{
  "encoder_arch": "conformer",
  "encoder_inner_norm": false,
  "encoder_num_experts": 16,
  "encoder_wave_strides": [5, 2, 2, 2, 2, 2],
  "label_smoothing": 0.05,
  "decoder_parallel_block": false,
  "decoder_positions": "rope",
  "ema_decay": 0.995,
  "final_lr_fraction": 0
}
Rows from block 5 of the audio encoder of a small encoder-decoder audio transcriber, named by matrix and row number. Rows with one number belong to one neuron. Each number is 128 + 24 x the weight over its row's rms, rounded and kept within 0 to 255. All counts start at 0. Numbers have three digits each. After the name is the row's rms in percent of the matrix's.
Before each neuron's rows are labels from the 100 clips, of 14976, where the neuron reaches its highest value: "top examples" is what is common among them. Only what is clearly more common there than usual is listed. The data: read English sentences (LibriTTS-R).
# fc1: first MLP up (encoder.blocks.5.ff1.fc1.weight, 480x160), inputs 0-159
# fc2: first MLP down (encoder.blocks.5.ff1.fc2.weight, 160x480, transposed), outputs 0-159

top examples: the word "she"
fc1.42 096:150077076138153128111120113093111102079128141153160110120120148137152104138120127136081125162157065112116140102131125122127157138115117111110117148146163118105160137095137120134154123122159092171108137067162143112121124081142108128152098119107127148173138115129127076148125116098116152157144118119068144103110141097125128127121137109149125153140131144156148121129165124092106139139136138086106142102120125083107175119126142133079105127156135176120134137122152125078124173095131082
fc2.42 091:159126127129137149165144106132126111136120124169094119148129138078094065133128077086107133113144137146113150154098125119089178109165123127111106152122121154084157127118140136145116150091087123125093111118086141141118091118122123135121128134121153141107119119142055156129136134110147158131149103168181143083128123086107128138138139117124161135111067141099128110140129119136090153138077108116148134164096173159106103143167131125146102109141159124147141163145119121148104162142113156

top examples: the word "the"
fc1.266 101:158110124090134109124120148116135093116096116135115114150091125048111149056145103081127144126143117106105131153145118127137125113108094112123127119125128111165164097130113118133145108172162104119100133096086130135105108133099101126139080118130124092133101132095123129170134113084086123140129144099132147089072148142117101124142120099116123123133108125138151115108119118066113157152111166071143133111144117132103171107177155104150113105186124122145142126139121101114100132101124126
fc2.266 098:129121124127144131142132125140144137168136151149088171138113114152118133152130160147137104082162173149110143137069125107114119133139120125110098144147136144094165124081087152152116187113116138122172142160070165107116137118142145154168119135148146135133146103121109139139151128175145120115119117120087132112153149094136092167169123130132117113084093092131155138158185128131128129145138122137133159174125138133085112139160098119125088162133137107101158159160133116162120184094131130

top examples: the word "said"
fc1.176 093:142108134120138147150128147098147127070111114155133144093092142136146084136152118113142100132133136120113094150155067142159183127134144101130104113080141120079130109080115116145149131081151115121117119100106083165122092080166113159128114131147143098143124123117119173123107125126114102154119115134140087122158133103112134109126131100126103132102096143108102097139144070119096114116109107130104101123128149119153169120108169176122187105145166163101136121115163113096146124149135121
fc2.176 091:100130120184098117147132168153151115141154098125103132156073131178113133140124125104130157141126141125107125128142137127173161147151125114138149114103174132174137121154134101121125091081121157156106057141114123181111119142153109144139122104160122133165098154119129089120152109121150163104125145123126149134089139098130160139135163136128124122097135128150079108159108147132125133096170107137176113138116109143182135123121172115133160093091093172094135100151135102111117146137099141

top examples: the word "you"
fc1.196 098:131131121127118111148122104127146102071137159115128140150154159115144136116152111100097163133134167143149162149109090083137144127187133152148139124118115134150088088101147133143122088096137102113130145137159101110120093121133128118135112130159133140087099119166111100096084136038080081081104124085134125126149087122151140119129152136084138079102149155112147116138111146118127113111112130123122115083181181123130134131102122151121121125140153143094119132132144137123137142118096154
fc2.196 101:133117116203167155151147190097154132121144137129167148138124148121119154145135121146087169136120128117132127109106111098121093124159102132151141077100090151134123127199143138124140122123126103152152130141128139171134117168139168160159122143120145090131107174167152124105150135101103089120076117134120150150176084126129082170144101111126131121131149143119124138096132135147105108099123158122133120106119177138076151102138126148106111135128113141122133124095111116154125138078147107

top examples: the word "i"; the word "was"
fc1.428 099:127101152125173150166123185123123133089125120107151124144138132122129117086081109128107128175120128163129115171134123138090141138136114136126125108187082130104176114130127124134147119135104123113146092112107150132124161113143113148124110138128108087126154113162149131086070127137099144161101104128097140092140127114148115142088086087135141125103128165105172143117100069121096148139130156128134104116102154151103055104106126131117118124149174108151116131157121110132082125145154157
fc2.428 099:154150143121071097196157129140097103111133133084124145129120142097168135127085143132167089156145110087144115131119135148149159144115130094146110123123150117114125182156143081125143122138110110131125127153124123109128141170153147168107118156128097158142108144075135174109143116134132160134157155134110129139099124154099113153151121130163157146133090146138121152118171118142118173080108108130128128122120125103134158124172163112122169134181128163122139139111168124124146166132077099

top examples: the word "it"; the word "they"
fc1.107 099:149158140157170137125130131117103127140090127142111149120173127119099132095101114081114108078160105147150115147069132134125147082124164105095173117109138147139142102137115076144118130144151120141128112145103116083119130128136101107078121129131120078120162103097112143141124061156130099121144106124145142131118101107120130097143117138123149118144160150149146134152137139089136167172117111126121111137137105071115113105107103123111150096160162143151168093141135156142073112127071127
fc2.107 097:165153176084145090121143135130156134145114136112135135125144162091126162163104160103187103125089175132127123130120106113118120121144149165096137108116119112140171163119092101147109195122113157125144110152146100136153127152108113150148163121104168166136155127159141110121142189130138133152169143124082132108124181137110155100102137126138112135127131098128127124169077129121119106088114149145116163141108150097144101123130107124080147123123148100128104137137126113139142164099154086

top examples: the word "the"
fc1.274 106:110128141152136135103139113098133119130122099148133118157121136108102132122124131158117094133155143138105111180137118087155162077137152070111102120112094145128162095122087102131113112122172154072104097138108154119101158134118110117132141076129114098114127069105089131164118100150145118128164091119125128109092140138120104104105096145112103130127142124087156139155085115128109117146121149157112089107073189116122135152122130123121112117176155126158124142134172097111177107123128125
fc2.274 112:161138141146171104131123180137149117128135121114136167114164102178165132148111114143100156136113118159121141148127130165099135132147087102121122127146115125104123124106132129133111132150144136133134132131123138091088150120115168143128098161169111140158114162117099177113083135158139148131138105143128121106112141087110122171121098148126127083099099138141150193121169131146116149171135178148113126121149147165065110097116161113185105122148110075187125136124118105142158124120134118

top examples: the word "my"
fc1.125 102:109141157098146147153164145100124136134100164124107127133080131111118083110116127142117131126129118129147092126108119111125149095143134168128138080121117163128107165129129139109103077110113108149129127123124104110147172094151137093131061119092101134100119128124123159130143068120109132142111139172153127116143104140130163108087162107105176067136143094099136138135097148159080139094138108100124103147108160121146116157125132107106153116124161167143141147135165081097085122122134167
fc2.125 106:121102129146069107138104168155143155110113105125118149116077178108147189105115121138170067118121067098120122138148148150075153178117162120126157133134120109135131151135151129148127128160132155168177102125115129154140153137137122096121143141117097163151127141122146116108163129145092114111155184113121134113139154111080132133149130107159124129164161119140113091133161129141105136095118095087107101118107115119140131136130122110125132169110157140133167109117144166162154162125114126

top examples: the word "you"
fc1.73 096:128102117120111181150104124156135136099125132134155144123125137100141148080101136118160137129117135165097162140116139117090102144139127146080117158076160135137149085116113063138146124140136150120100104150159130107147165105157107117149143123109117133140078100122076155164144127094110112159161138135115109120144124105131129100128136100132099126097098166160118141109121134105085134165120197119110087115096186105093102114110101135132138121103153134131106159104114144124111165163116100
fc2.73 091:137103115173101132128094200081119114147113128116119153141112133144124111111116113171164166148117158133125156125152170124166102132111108093143145140107174139140126147113087086081117158106148130153120144162126145120148168154185155139112097141146106153138109154110144163121167149148154114117149104136159104144130115116120139136135155160192101151112173133162137155089121128127142153107137101144132114142131109167137138121152144138138178139141095158118134113079116127178145145143135125

top examples: the word "about"
fc1.91 107:067140116148137122118117128114135145105161167146104126152175124118139122116129097138115110152124123119143140186147113109097139101139102150120109131161101094140094134122125145101160135118120118086128112129113094112104120092129118106112113088129133160113170131153095100131100116128132113099145071127142111153088116111207113125154080099073148107084109139075151127117109139140092102119135122108115091112087186131104139124140098113179152109116119135162133145147106118142122106155125139
fc2.91 120:087174131163119146175147129114104092189142154126102140170137122118136154123079149110071095131113101118116108109157098113113132124118110124128115076135118164170122139117115130087121073106147149152093122135168152149098130166124121116113094097159111176113146145117109099163136085124120121107141121143106106140112131089137131159160114114127126109109151140080132145138138134135135137117138088109107111110103104115154155107122113101166150141139069146122114091135106120113087141175135112

top examples: the word "my"
fc1.408 106:130140129122154150135133124099176108083098147142164122098111128127151111081138108153125139147114108103181081096161132107129124098153118133121168079128109134086158145127118117108120136100144054116106078107108109132094148076142105142117132132126108161112151115130130113071111147137134142114109109152103118101145140122131110120143128114108124083144133135100125152176130129144122116088139157177080124103093193144134122123133104159163140142156124131120127141140120154072121122133104161
fc2.408 116:156094131169096155097098139115145117141125091153120153114106098098122137056110140143157124120117089087139098170151154104099135117181085142112147095121124105089089124153158133149103112103125133117191126080122157108116189101136117116127118121133147159112095153118118101094139164125155119120122166080096099159128138145095183134097148122155151120151137123125118143156157126145118132115162111169122149146131128123145124108097130130112119133102118148121138152136141122137129103155122177

top examples: the word "no"
fc1.140 101:128082136120136151115149155142133118075125153125149107113130149141140077114147122153132142129127148153149147121162112125116138134153150157074121107127135160176117109146110105088115112130115136143140107123182160121153145108136130142140082119142110103151081133111130138110112139080080067118162133130099102127137158128136132142125114087110151119115120158119156147142130133115085154127103102112132119124156165128143141154111129146140094097109213128113100134114071106147076154104074147
fc2.140 105:102104150131109162142122123119128122145182150106152126123104137127180114153146139161120141120089159095167178154081124090145121119142142166202123106112105160149164128103117140142119148122146151146137140116104074174128159144142133109130154118119098104130100126140096152078147153134125122106143112128165119151068104096120136131130098136155132139128155145119142188138126106122121076121169126128148117142129143123128153130135152142059150131132134116157157125094089125158117101123162139

top examples: voice: male; the word "then"
fc1.442 100:160134141071138100165126094145113091107151131091085140148160104126080197130128115140156108108151107148134086139084125124159161114122155145090179159132114113148074149100101135153134085147129093120130127123161089128126131129118119128128109133105157098142120114143141145128106073129091105158128103113085108146100094120124144152105094090113164129144152126131128140102138128125116122172123145096112152127104114112157150091130124120128143124177155149160142142130125128098129124088158162
fc2.442 103:152131124143101137133101141115099101148141079158088162143112171129145115148109109105133129112161104111105114156133125143132097173169163140126123104154114135153151140143117118134084125132130156138126111104091139112144150160094111153116144115128102124130124152106171112097126128122107153149121134135131113116163190138140125215133152137161189148167119101120095122141169124159125159112127093162122150164184100076098143149133110130143122116159126153104088153149162121127132156129114121

top examples: the word "which"; the word "much"
fc1.311 099:100096121089138156121167106109100120103117134148121065136156130113122079110127125123104114107111097149155127128143071095127160094125117168131128126112157140102132131121108122116143118120117101110109158129143103060065138097082130111178098126134126125124132129130102121132127108116123117073106128126129087117151100148137098147108104104180168099124104090120094129112121131091148112129114110138141109123133178130089127133126132121138149101147115154122084073067115138100124092143104114
fc2.311 100:152134146145114138093106146116150155153149106109137129174087142117089129100087137117113136125140139105099108109140112110119089103134123110116145145087207161151119145125153119117125109119135138106130137179098127096223116153139114157128104105173152132109120165090171161117135105149122136110128159147153145141159126132121127133158156137160114095141119132159164166127118125170104120133142132146131138124134149136140117130144106093120129179142133154078125095143126091124139100107134066

top examples: voice: male
fc1.452 110:136088116103140135089102103122134091099110124169142108087133149135132128118142136124109113113121089138106137140120138086168155119106126155137132124104090140065109137153111089144074116115136108125092169093122066090136142111155094134155085111077130084136132108153120106150100144108128115167139147102132121116142150085106097068121137139145131117112122149113138083105153096129093099091112123111087132100110144144136145154120123141102167142128144147153120134092148129072132136139153127
fc2.452 114:091125173122106091109130120156099102162136138129152142157116109123108147140133125103097081134132112160146118103147124112128102105138127107109135146117140112184101163132115149112144102126148134140133092121122149148145103127135114094122117181176102155142107162127161140116150089114151150130130111125101185153119132164158161148154147126144120130167169119111125165162112146073153162136154120148187147152105084140159124074107147151134113126102103129103110098154178125131099128137095160

top examples: the word "is"
fc1.218 101:106092114102142121138133099131147113129120149136065116145140095105104076091122106100146159101111148094136171125134153096141131144109131124110150128168118113144115125126115120087148134098151150131092168128102152077095115150110123094111077092121090096104105131121106133079118131095095140159122108104127117080135078152114115121106083122107137172107135148109133141138120139107105167132113083151094081117107124116148136158128130113151128107148151085100131070117116121130097125143155146
fc2.218 101:117129100152136080153141104138075145180106121165124141178139096115129109125118131124147125074140116122135170141121126115145130120134164116119069156144157124155127100168119167129175121127117128123162135127112117123158139173112129104159164126202114120127118122130155126141168108125066150196110119151095128140128163137128141116143140133101118137177172164120106165132126127133096126144146135147132152128128093105136141144131147150153094118130167153126143096163155150145149117114165120

top examples: the word "i"
fc1.241 098:104134111111125155139153130132156144105107105143154101162157134145160097085128079086149149164140097128127085117116149123126150081128112121080103151117161123150119123140123118123120125137122143173112114082150111138134128125135131139100069131130103088113123135095096100094102104117087134130136152106100141057115136126087110113088142041117156119151132144116165156133137132129090155135142151128110136154136124106149127130101148103151160111148155118138125144163132098120077107111163114
fc2.241 099:166157109152085080138127155138144121125131151166138127122124152136152143124139158141119119169138158154161170150112114087119114143120145142167149131137107142172137120155134111128098138160105128143102184134176091124146147141090126112114152179073076098124119109161108190100144166128131137086133092155122154169121103168125150107145085147152089166121152144117126133105145139135104111139156136156144130135149160142116137141144117134149115136104126122146134149116124144158129155125104063

top examples: the word "by"; the word "but"
fc1.401 092:138126103184168143107096168102148119137095132162128127098167153130152139117125133103099118155153107157175122152106092122071142111122168118114111126152120108130154115114165128116118136102085119122127131119154125127100161106091112143124127126151136169093179146169120111134134094106115084129125131098123100141136105109073089123107110112143129104103111148101100137100102118155107149116150143181066101152096179082129145122119108112126159135118126130104137114173128116125124092162134136
fc2.401 093:102177121150106125115156135151071133149144141130150183145111151089142093138120121166088136102179117138133158124141129085150139151137103112172141143148120109125088189136136182139098116129094102100138119135103150106125146158114137105156114106127124173183153138139152158134146143162121135102106133124111127146124135130138107173157118124158132124109081102145102155151098089165168086107113108108140097115160143097101121119133099108126145129164116119166126143123124171152133156141146134

top examples: the word "be"
fc1.443 098:140116099133165099126145140138124112092094131127119145159122154088104147111089153108132140144127122055101159090127103130132138097118119125089096098148134124151122141104115094110149128092148140116114100131139112134130128124119126089120109087131108121175148119171091085148105098113123134126077088085142153115100090158159112129134089129129150145118087179113139130149104149125107077115186126129137071126088104155114094098144124122119122105132136127146117150149130089130126125125084168
fc2.443 095:120163092141047120106118135151110107167112109154106141079146127125147151136167148135116107137118155163165103106145156173123150188098139143129089120136129144111155154131114146105108148100119168164106140112120126153141166155174126166106119106108133133126132080125145113176133110134129134151142133116135101164143137155100131136162122144133105176083160084094122108103119087144118140122153077119123124147123126109138167152125130129119126103116108135122154110124131145135096163133193117

top examples: the word "one"
fc1.15 097:118114115116098140121138130093144161110106149124132071128113120141114162138133039119115107112162122105172104122119139157161188120107107137122121101124118108128110141138102117145082094121120093144105130112127118156104152118132116136112083116072161119126083144084132127144127163160152115130172077154106153138116145105139122147124153112168156146091139168105083160129163156121101156097119107142144136150122151108119130095118137146116161125127122131144095121132147103088079094122133144
fc2.15 092:126168100129128122142107151109123144091158118106149087117122140103110175137163141109078085146070160129132164135159098116150095122139168129148120141128128150104135111154124117120131143153145116137151122144163165152122106115091110104095116136156113105117149173179135124133100099113138113125116120135148130134139118142164142143153084145102115140115122144132116118150088111097115096171102090140176081086124179149109119144138155178112129141101125142118085095126087180140097133131148102

top examples: the word "you"
fc1.368 102:094095121092147151095162172150086073129054122094132118096186125083125138086112113128140142115175119111119131108136119140091152122150148121116145147082105069158162106137090108128146148137155141094125131131125130138133115118122139105130122119128149126136090098156134118135151107082118146126137138095076130173128113131150147088119125119108121095145102136163130133140139118096131139133180119106113130112072103118158122119122154101140150148133167123151105151108131110163121173114112126
fc2.368 099:139134095156087163139167153132156155143122071132101130141112122114170086117169122130114152111145132132116137093182137121162125168091112150150128135125164102137116133118148123113172134111115108162101149140099140113162149159164100132182105153157139151133150139092146115125125117119120184124122158171139118160157161137129150156130184134134081156136127118158129123138102099121135155126124110160130152156158119147132158168130171133150139151126141131114166099109141168139170123146174144

top examples: the word "he"; the word "said"
fc1.399 095:129137130137166153128120104136116137099123154111177132120171106106172164111123095143149146105128146178149142125111133172067164108178100126111139114151082126084125108131147114118132077143133137117147115103162146120123107128140108124120126148110141126156133151142152166135144121072063102101118160112105094140131136115128184122094125130118120089077110132124164148168115126168097163123115134129120133127123124125141123147098137157125182123144154148130180120124171116128115105129113079
fc2.399 092:173094093140114138157097146128142163156132152125097133131173116124134173150141145143099138100135172133150138164156119141121136114124159114113102113114127134129140099175133135136137147108106123109129127144151144155142086126112111142154149140140129163128069136101120100165125078132117094140108164110118131160129163146088162146168146177116123162154129137100124158167101105096129179091114120159114131109159154127147164151132138168110148124090118131106192091142143161142136079123146147

top examples: the word "his"
fc1.354 100:139157090140103115112117092124116119100132156150136122122112092149131136152144096108063130145167088132122126175069065089130117123127125144137115150120137123087102095121121133121114149129140139131094131113092113127131132089143124137169132130107125162133137106090085099149060107115125127144183100119136118137146113075162146119138117181125100141084093115154129127095138125147117091171119150111149156061141123137083114133108110122120156109109142123124086118137107147127131105126127128
fc2.354 103:130115132091096114168121114119083078118138133156122120147119156083142155112142159132170109074120099111121177114127124157100127134126114133118085152119132138167112160133108141132117088142140125144152122101146065125160115166123128072143145134131106139132129110126168098128137152093112127182112160131086133070129163110093161134143120171133168109147153139130077139157147113127101131127129091126095128131118103125119135127140162165131102129125155143142104169070123130143123135139163155

top examples: the word "he"
fc1.111 106:103098154130156167085129159168101140125116153130143136132137141124129122099129162127127117104136106117162107137158078114105127079111101181133104109148121092131143094101126105144169124140114134080089120105098131146103143106125114144118090151133143131128095109171097132137130121102119115123122154102079089176143100131187138141126137116112131144149087085150138134176099150068126125131119100125135085111126151128143158130159158140107148129145113145141152126104188157133127129114170168
fc2.111 102:112112127132114147115149134070128158136124095152150118138071103125121105136113123150149142096133074088112117165113163137123096119127132139147131098105169126125104119148166146126135127112132159154130114088134108123182207158112119117159111081137137113112105152093106114104108120145152187125153109146138130124124173111112114160090156125181104104129113114171134131154137151128191097118101153094108152157137112129140095158134115090152146113136091133129147159122144120159139143120127132

top examples: the word "i"; the word "on"
fc1.275 093:118121130127111159078125137116152095108074158120094095117141168115127127059154111125117136153142092116149088139148157131151166124162111112119140128112093097115160108119116076102105103148151111114075121072102145154094161101098075125109096115115133142091122088109138103149154124113094145139136108101117097147121131131131109154117119116122141108104149115128127136153116082162123154080155152136085143146089123106127139135120108136109128121120108103131124091110136146101099097091104094
fc2.275 090:115127113130116165139142136148149110175141123122103129160095171102104134112112120121086107105154084092164085139106147157147149153162127105145099114167103094138114142185152150154162126111139142159102105099136084157095142110113100093159119140137105125092085123161121140128117087106129164132129114155133144156154121187104147111136133114130140175110169108135108135154101096150099162116136135156127152147114127122128214112154099156126129144128117118122131120134144148138143108112124162

top examples: the word "was"
fc1.55 102:111138114127131100106137148128102123101122151138151127147110133106133089103131111133128153142192087109116139138100118135140136134124095124131126151142157110139087132114132078150131107101099141104071103125123169119119172127148105056147100109073118106124105115123132168108066100124116158116127104128107155149108114100209109133106127133118116116109105146129152105136091127110122149104118120109164061061105126117133144088104148130120122119153138175104133128122140132129134127103141161
fc2.55 098:152090116126112132128159149113100138158118108127115148121119156133117042127128129133148162085183129093082126145109140095112135166176127098135132124090158157156097143131174141140123119092108180172141093131125110121130173180101129151160129119123139113114117137117168131150132103115083151156106118149151159131129167088140093153136168157161126106157108146090109154153120127145160145100113110121113148138106114133137145127113158138108117129169106134149134115114146120150147135139122178

top examples: the word "was"
fc1.58 099:128137113148118131128117099099122135140098144131154096138088134102118148125121140123082127081130137070160126130104106141134138135127136107137156113143086129102102095106118092094132090105079110071095126151159090163111141126174122085107136107063119151144174124162092149108122059114141140116107138117143127143116112135166156122123098119172117101155133143108106120129115117099143166149144138109156126086094133096119162109102097137099104113159145138111119118112131114129081114126123166
fc2.58 105:134139121155106099115161139121117131144144113139153135141099135109139089120113106153118157127167142118150088145132147105090139158141147072143113108115114126164107183130194141174109085099119170155145097099135111155099154167116148107103161111099129105110108108131137107116149121083128133178126130107148160154125114144148143139124147171150145146165122142087111161171131118173162166108156100135132124117129119139163140093124128137084096110152087140141163127117118108155119126143116174

top examples: the word "as"
fc1.135 100:112127152137151122144108166139107131095121111142152152077160100143085129127133169114165082119159078110119091176126107137161098127108164136089116107138159101148101095106146131124182122118089127102134114117193113088122149087137125142148105096063140095104146136155122133108098138116131114129075086107148127163119118106150129151152145103143153102142123147123121123114126080139111173161150144132082122133127109115117121092147139149101135117097118125126106128101127126163122134152109126
fc2.135 099:113115157111173112120150115141126118150159119134098142170150136119128160149180123144127137097147154145146142083126154157164073115120084151130152165141122173158129159102100152115119169123123122125093162142100120147138121186119118110118129170159139125155112134135156156144113109156126140132156145155171198059125116136131139111115174161114146118139100131136114128089120186104100139138102116107143161153143112123119128141157128080127105114132151113177156133119124125115121152126105139

top examples: the word "i"
fc1.395 103:134101151116179148123123121132156137102140132105141105121142112102133109107144085132116128163118076151156118187109131122133151115148122112129142066177065139131136113119125111138172074155104124113086115087097140134139158095173132119125122081127111058109129105102121125067095144148073149123130135124109084148109117105131150128156136111089169140141132111130172165144101108126127129129138132145120149136111155130156105165127119111133138106131162157126151112159111115134111145117127139
fc2.395 106:185129133177095115156124160128169146143147113161138120118110140151131140068116137148120136166127101100130130084174093136096110135122118097120130105129119107144123128142148107146159124150142164100092144105146144118086173101138118153124106150174092128155128159102111162141137095154116169080126149151117155151108165128098161131123171127117112136143107138123155192152154121154123149120122117140082102120155134143124184105171154140150156146136105161133170135160112141133142133129128126

top examples: voice: male
fc1.10 111:124124154148139096144118090136119125146143135119127120134116171133134157129181079133132071119163096104145132154123083139140133107135128107093143188115135137118146139139105074095120069120109098097113122129167131127147101107132114118129108136129095167134100150172121148123115094128056103112096155123065144152128107134149149084117163096145131101114136155116130079120107123151113124121135124120146111106083153169143146150114144167119134120139135175123127114161148085114122138105111150
fc2.10 114:096083084118148115137126109112149141114101079152107124164148144123157175131092122106136150132118091124097093116164109181118154115097141141141104152128169157157188122120123082177150087136139128112121119115117184150151134097130109132108122137126095139120132142145145085155150144178123159142136139136113120137108127105117163110130169140139146093159134113114089090107133147123104110102123113127153120173157109109125148165111179139099149139129136132088118138173125143134134161101094140

top examples: the word "is"
fc1.7 101:119100122106107103107095092060121126132162089150087099156115106128140103136140079108136147104146103135082096136121113134122140126136122150078117144157125120097127148122101100113126121186120109119134146121098121124110086148099096113132121133124103113148153131145129105136142094135075112141047098124079118077114143125127106108116098124146167114181098100118111137136171158154075119134151124106078103133107116131121101140141106117132109100158123107116128110103148126119127123124122172
fc2.7 103:110155135152069125159159173131071138126127145142136165158141148110153134076101168149160142134133167092146205164117150093143114133148161123166114111142149144167148137151129134140121107103149119143123116155112138113122181115164112094121154127147145141119126099148124124091129112137121169085143126155091158164137085173135130138144125152115110137128126115131134137123124124115172146100161101156173118103129141119164139146120143130123168154133103166138084132160109109124137160113104147

top examples: the word "it"
fc1.112 095:110147116129093151115140107139122094122112108127079138168127155109108149110100096134128121107153100121105120167120139077165144153159109101093120130150149149153112147105118108138102101119134116134129103121143110094120181105144086094141120168117148133118100132137110137136176123155148060115113092082098114149118087130150134133115118136146111121122125128116104102109175134120119143118110105064116110109109101098168097121126094130092133132187148153189129160091122114159122118159142103
fc2.112 093:119162092134132083130141127150103133130143115173114123145125156184172108165082137126114110117162133148128123107109155147132120113148121156135154134160102116157140160158095127073116106119129143119085095134116127145110118146069135175107137099158132120105146093169149118105151085159118128144137098179102113106109150082120111099117128146116154108133125111139126152141100151138126112171129107156128151135148127099087178175157094114105157114144125093132108164164140118110130157097106142

top examples: the word "his"; the word "is"
fc1.470 098:126109155165147099132055075118121114116168194102109134127133142122119122129115118136121101043168101112121115178121128132136110092098118152128192072124121127123126125101085100125145098161128092106128136109130086147127127138133104151118146140132147123075144117170131153102130138143103108141154105123139132117088096103117099097147139114110113102123107096105118119125147124117119118154153141105131118129121123131121086095145120136106142095146186096130141090110117117103161120130100120
fc2.470 094:161136193089142135139138126082089135122124127136147164108134077078100159145188109161165152133181120136126100140123098115127103154107087151095180115101116123119163123103111131125125121121102121149121147113152121131144176083148127142104121120121171118122091140149153155122133144154129122071125151136139150109147140131149140165111163122133160119134130080110116126166106159124134089110156126120130114152112112130150117151082180114101118132138104153174170132103133110146137133112109140

top examples: the word "his"
fc1.448 089:153086104125152105113077134094124104131125098153102112143102105111086123085108082107141139125162138091123123163122110112153120110106123174088111126125127133085093070120111097160101133177140089089114169099111121100116114143116139133123097108109161108125127121135157130112118128127114100153099148125104161120123131121157159088123134143159132128132090110104113104137156115124098089137130119125092127109101124099153120169138108132126146146124119136134176093146133135065148114153089193
fc2.448 087:175141135118143081123135123126088149144144123080136114164119149075123095114103123100108185132138141089106145125100110101133101166113105080158130153135148134141119116136102116144124105141143167093122119150128171147129147119093136064119132158157113121123160107153176108125096138135126113082118154122142164096109123137121121099135149183103107156131162130112135164112165172104140109132119152145173132142156159126141139103123167164153088114127108129148152100103105129157132091114120153

top examples: the word "from"
fc1.397 106:153123111109141104128091125106099147070112159099135105132103110114097157111121085120138139143148131116132168161098060107178121108142103149133143153111107135120112124089114078096110120150096121093118119149144111135157100131199111108143112098125102125149053128147151103148119124103100151165137101134103137081115149090138147135101155115129119106121126143160123097121127117111117129141109154132113109102148137129125130159098178156121142138113137153091100128149113174095102141100116101
fc2.397 107:143130083130176122178110098119148094096114066149114130142146100117119086132103118122107093147125111112108142177111114124145112136090085148152129104129184198104143143117144082145113102113138147106152113124107145124133116157140118117130094131173100108160110130101128118142106117119123158137140084141130115124128150069102166149099150131120108086127105117100154139158103147143170103142124112137117117146173100184102100137112169141123147122133145136092104136150131143157152116141149130

top examples: the word "i"
fc1.60 097:123140150105115113152118152150096087126145113146125164123127141105140100070119142108125091125134129124125103165101090130114167147151144126078114114123120111125118122116090140117137108167142116092122135086133130106124142107125148105093098146114104119123126101170134165130066089076079125122123166130108129128144102132159151109143159151138166069162111133117120082109132102138061124103101131138157121125126162107168129141133131119112123119138143177146140113135163130138102151153086190
fc2.60 095:142102177127145125152116147115163150116176124118145139164108181151139132135123143110142089128170090113148138135102129155082139134140144147105114122129101129167137144116157092145165129166130128093109115167129117138159128119169118122129143162128101148111107124122123134121113123130099163087117200142152176120150138158118117159129143138086143123134152120116105087113097115096114161086098149109121074153181146118128119188122146177136096137095155112105161115138118142121145156101120143

top examples: the word "in"
fc1.187 101:133110111101091128107117084107168146112125164137113104164090129075152099105144087147143164052136164093108135098078144050134125141164122138117143128118108133122134108114111072134094110113160140128105127120098154111150141150121117121163104106121076110099132118135127114108093125118087156127142105164128120134140123113140129146109128175144077140128157120126129107163108143091136105140117151102138118108124132147167115139115123125141085115137140115071138112084111109134130152106145125
fc2.187 100:101143149135158103145141176090121107138153121153140162182114089129099115134126138094172132121184104134143174143124144108157117160139118107121103095149166073137114176154092157147139165106109125122143082174104118145125129171102152157129116109111107136184122145140149133159135107101147161145103109089122154115127084132159100173117146140135111114109109125120104145137133126141158155131132135110099102131124123121101131148162132096112152130160112152170150131101188113125134151124120142

top examples: the word "it"
fc1.404 102:129154150141156175159105117122126139122136180106097165141119114127113108134120080122121114122148141143156112119066122144099115111115083112148147098156096144101149084115108119135134083155133088126097147126071095133103144130146140137151118115140147124132124166096099134100131075126105089106131122117139126145109119080143153109091111105114146117190150152111074120144150114107129158134082108132119131093104112090155093130078122129117125132147143102126107092109143115090086113127161114
fc2.404 107:185101129090102130121127130112148092175160107149111123111142139118111125119174112138108092075108114127144132104136134113118106136110114141143143096139093108127124131115132106143100099142122114135115127130179145102144129187148099110134142121090145123173087162106147087150164126126104096156127129141112113144130162111132141146117140145149183163180183140140112127151120131163111133141135109175121163117076100077150139130122151133112156146150168129090130120126135098123126137183175147